A small multi-label image tagger, trained from scratch.
Model: 5.86M parameters, 48-pixel images, arch mlp_mixer, norm layernorm, activation quick_gelu, width 128.
Training: 40000 steps, batches of 128.
Rows from block 7 of a small multi-label image tagger, named by matrix and row number. Rows with one number within an expert belong to one neuron, the router's apart. Each number is 500 + 40 x the weight over its row's rms, rounded and kept within 0 to 999. All counts start at 0. Numbers have three digits each.
After each expert's rows are labels from the 100 images, of 14976, where the router gives the expert most weight on average: "lies over" is the class under the peak; "strongest on" is what is common among them. Only what is clearly more common there than usual is listed. The data: Sentinel-2 satellite tiles (TerraMesh). In brackets: how many of the 100.
# router: router (model.blocks.7.mlp.router.weight, 32x128), inputs 0-63
# up: expert up (model.blocks.7.mlp.up, 32x128x128), inputs 0-63
# down: expert down (model.blocks.7.mlp.down, 32x128x128, transposed), outputs 0-63

# expert 29
router.29:449585561474514440484482519489553438558483532548479450492444503490543531565484495489474454416510505553487511484492555479493554503422538504580493434482540478467524469480569449492459491481508474
up.0:468501531415528500500500633500500456437500462456500500500500531500578566500500500500471422485428500500500521555542500407413500500500500591418526500447500500458500415477452434580588500573486500
down.0:500500425452434500610500500500450500500500500500558397500449500500586500443500500500520500463500532500500500500500500500500416500500500589500500477500436571522413433514549500500500500500468500
lies over: snow or ice (93)
strongest on: snow or ice (95); main land cover: snow or ice (93)

# expert 16
router.16:499493475542454501501480482450504483467416493489509478494587502491516452531423551520459534466483457447461565438504556504579512527511512500480416468528456478477485517562559529458504514476515507
up.0:515491500561481518500500519445500435500500529523500500439500500495500500500500575500500500500500515441471480433500546500500500527553555500462611500500454500500500500500618500500449500500527500
down.0:571477422500359500500590500500550500500500461567500500529500500500500447500489500587500500535500497500545416500500539440592474500494500500545529500584506520500583468500523510522500425437500500
lies over: water (67)
strongest on: water (71); main land cover: water (68)

# expert 20
router.20:490492523478482513527457475541577532506500538466589418473478514524507496537440553502488540476501524546498542454475465467559560458410512566470429487586476503438521516549545507536509559452472465
up.0:500526500500500478500612481528500444500538500500511500500534500610546636436585485500471500500500434529500500500500531500430500500500500525493500504500500500500500500500500500500500500500544496
down.0:500500558500553452460470460511500500515457551515453510405444439500500554546557500469456476500575532584572536500441500500500500480524578500520544500407500500470500500500537500522454500411473516
lies over: bare ground (35)
strongest on: bare ground (74); main land cover: rangeland (42); main land cover: bare ground (36)

# expert 6
router.6:535545504578530482554508448453515486472486509462483531468467479539543521434480492446483518432495501543561467449565537521491520456474536563502508529528539507492450557508478569528487487543497433
up.0:500468543500500500378582500495500522500500571454500433529518500416435500469421500440500455500500500461487463500565500500500472531500500500594398500500498553500583500563500500566573437500471477
down.0:588464511536554500381500569453456540500500500500565500533607585516458500500500481521469577500530450500466521500481500500526500500500423557528500500545500500416500568428500500500500537457525500
lies over: built area (32)
strongest on: snow or ice (45)

# expert 24
router.24:482589499491486481511497469451481539495514492491514525526483526466479531524518484487500499537547483421519550532482486478531509494576527533469568475469528497562507500475525433509437434472447550
up.0:500500500500500500521461460500456500500500500500487500500418500533515558500500500500500500457500500500445528430511500500500500500500500580500500437471602500500500659553548454500500538500468500
down.0:429512500487500500413500474500500570452500438416500500538500466500499500500500500560480535500500500500500473565500500500480423500500500551500567516500455592578461500404500494500472500500544500
lies over: trees (95)
strongest on: trees (99); main land cover: trees (97); clouds (52)

# expert 0
router.0:458558553587524473576522441523461480494466552493508503493463496538507483504465462492522527424486439544455530515495484495508510479533541551500512514536559461526518521450439451513454444444498472
up.0:421500500588514500500520500437500353500500514500577500500500500474500562436500465500568438417447500500500500559500603568465500487500488537529500537487557479481500500500447425500542500466643468
down.0:452500481500500500500500500500500500500500562605563559427411500548599520500467500558586500500500422529565465448500500500500500500500500526500543401417500500500500482500500443500485500500500504
lies over: crops (85)
strongest on: crops (97); main land cover: crops (90); built area (71)

# expert 21
router.21:483527542486560483444482480501504414420528430488461461456468469467553477486510520486518458481459569492488475461496442453556484455532537513513549536509551526540494547502465529469514485471415516
up.0:500560500463515500499477533500544445476500539476481438500487500471510500524543526500474500548549500533434500500500500466553528396500534350464440500613517500473604538566500500500534500427489613
down.0:500447431500448500543481500500500534397500500500518500442406464442500442500440539472500436500500500410500562500434500435545500500543431500500498447500530500500569556566444500500543500500464500
lies over: built area (26)
strongest on: trees (93); built area (87); crops (79); water (69)

# expert 22
router.22:525527485554544526563494539474456457505541528466557479502531426522491462524526463539450561460523420476482520466496526492464559500421443534505436479485496479468470515488455513543567493538512586
up.0:514500561449535426566552500500456500500500500500500539500500549500533500305434400531526500500500587598436436531458500500461450527556500444500500500447500469551500538502406500490539500500512528
down.0:569479500425417477602613530500500500500500440461500500575564500513500418533500473500488500500500597500500500500437500500484458500462453407500500549500438453500500500500500500567500500500500500
lies over: snow or ice (36); clouds (30)
strongest on: snow or ice (60); main land cover: snow or ice (40); clouds (39); main land cover: clouds (33)

# expert 8
router.8:509499583512460537493454526547547531492488480511493536480443582507515415559490535550524537523543534513450546468522473459511411491515525432551473460495508425502510530444534484459487495474458506
up.0:471418524500544486522500549500500500572536500448622442577500466500475514544500412500500422442500500500458511500477500561500408500561500465551500459450517468470440474500548500473569500500578500
down.0:522500500500430500541454500491511487504555430449500500442500500500538500500500471500500528500500501387453500531472410500500421569564403500500570500500416500466469500500500555527530500500469459
lies over: water (27)
strongest on: main land cover: water (29)

# expert 14
router.14:535474504477521469490490537505512516555482548433449530568491477485507519425572439499508553478414577468512421478500486478537525511491486386563509566537494520523456534521479490508557464522560538
up.0:500500388500500500500569528537500500500500446500500500522558571379541484427553500471544500500500565482606500500500500500500500500500440469465532500500461500500427500500500500581570547548500500
down.0:500500542413500500500500500500568500529612446424530551500384500500533474548500500500500500500480429500500500513442500469500500500549500554500448467500432500456500414486480500448527500450500500
lies over: snow or ice (75)
strongest on: snow or ice (84); main land cover: snow or ice (80)

# expert 17
router.17:538528437512510484559578510508514451483532515577539522520563507539560584504511505476522523449453451521478420513524487489512504524423497469547520453473471539534459525575516475538513526483609565
up.0:500500450557500553427574579528472455500500500500514541545546593500500543500582500500564479500445500500471500517500500471453417500518500472550500500404500522527500446468434500470500547500567555
down.0:542473471500500500599558500500489414500455500559566452516626549500500526554500500494500535500540464500491500549452500475467500500451476500432509571500493443525536500550500500564500539500482500
lies over: snow or ice (94)
strongest on: snow or ice (96); main land cover: snow or ice (94)

# expert 9
router.9:491479489557461495506483513495507546522470523459545514525511480523561513493484520449532435523554462527488536565507493483459479496469437464440478483514473521496501516476455551475594502504543423
up.0:500480500569500430556500560500500527500500481541533500500500500500558500500500486500500500500439480491500500447500423500500536522418471573474500538495433489537530500630487500500471534528500573
down.0:480442500441430500467500500518500401472500500500500460500567500500500500500433543500526500554587522500387553485500500517500500510500500500465500553500500444565466455529500500500446442484500477
lies over: trees (42)
strongest on: clouds (74); main land cover: water (31)

# expert 12
router.12:456542470519488476493507443536473494498470461489464547452452548473454503540530578452479483547498479502551555529454473495510509428530549522448424518510541451545552530535523488468439552414459514
up.0:500526486455500624467500500500541565447573469486462375500500500500478500523504452484495500500511500444500526500500466500500527537519500382500500500456500500469436459500433563482524500500500500
down.0:411500500431540500539500500582500555575500531534470500500441500493405500500500500500500449500500594500500500500500572500500431460500537432500500500500500594541500500500500424496457500427500515
lies over: trees (64)
strongest on: main land cover: trees (55)

# expert 25
router.25:411436490498520578483451478536512565471533466459542543422463505501522527509500436502554459553539475490572523516463504549435508533564466495448524497523548482545546542465490470520493447498493512
up.0:500500500500500500500551500500628510500500500500500460500518567513500543500427501536433500551424500471500500505566612535558500589500500545452403458539437500515575458500500500500499500470500547
down.0:522572500500418500481545500456498500447616420500411500565463500500513500500500530500519528479500500397515526542500480500485463500500500500439471500500491500528500516500500528500500425445500446
lies over: trees (72)
strongest on: trees (93); water (82); main land cover: trees (45); flooded vegetation (43)

# expert 4
router.4:483521491542508437469503420513419538536447517516479514475488474555514482494548457475567455489485522511506458458489499546512543521467567552521516543500527543546448486537434552492444496510519436
up.0:441500474458557500500500516500500500482500556440500450500569500497427500500500500500471448500555427543523500500500528583478500500408524602443500500500500500500500440500500500516500500500526453
down.0:567448500500568500447520622500474482500500500500500478473500500409500459429531500515445500520500454522542500500500433444500500500427500500453414607522523500470500507500500500500521500500513554
lies over: rangeland (53); crops (38)
strongest on: main land cover: rangeland (54)

# expert 23
router.23:556429521492528470494479463538415449443525485400486577508520447444482526521553476448497421467581531503468487431493547433450503458492524496528546511474550517498431525516492525513457511486460463
up.0:535466385500554500500500500517500500500522485468467549581548559475500500411500500549579473411490568431548458548500500500469490462500374398553539500500534500476463516492481500500539429500500500
down.0:472500500500520442500521500452500500500583476500482510500480500538627500410449500443542427464356484535500500500500500483454446500555484548512500552521500500542421500500466475500500444500500500
lies over: crops (75)
strongest on: crops (89); built area (88); main land cover: crops (71)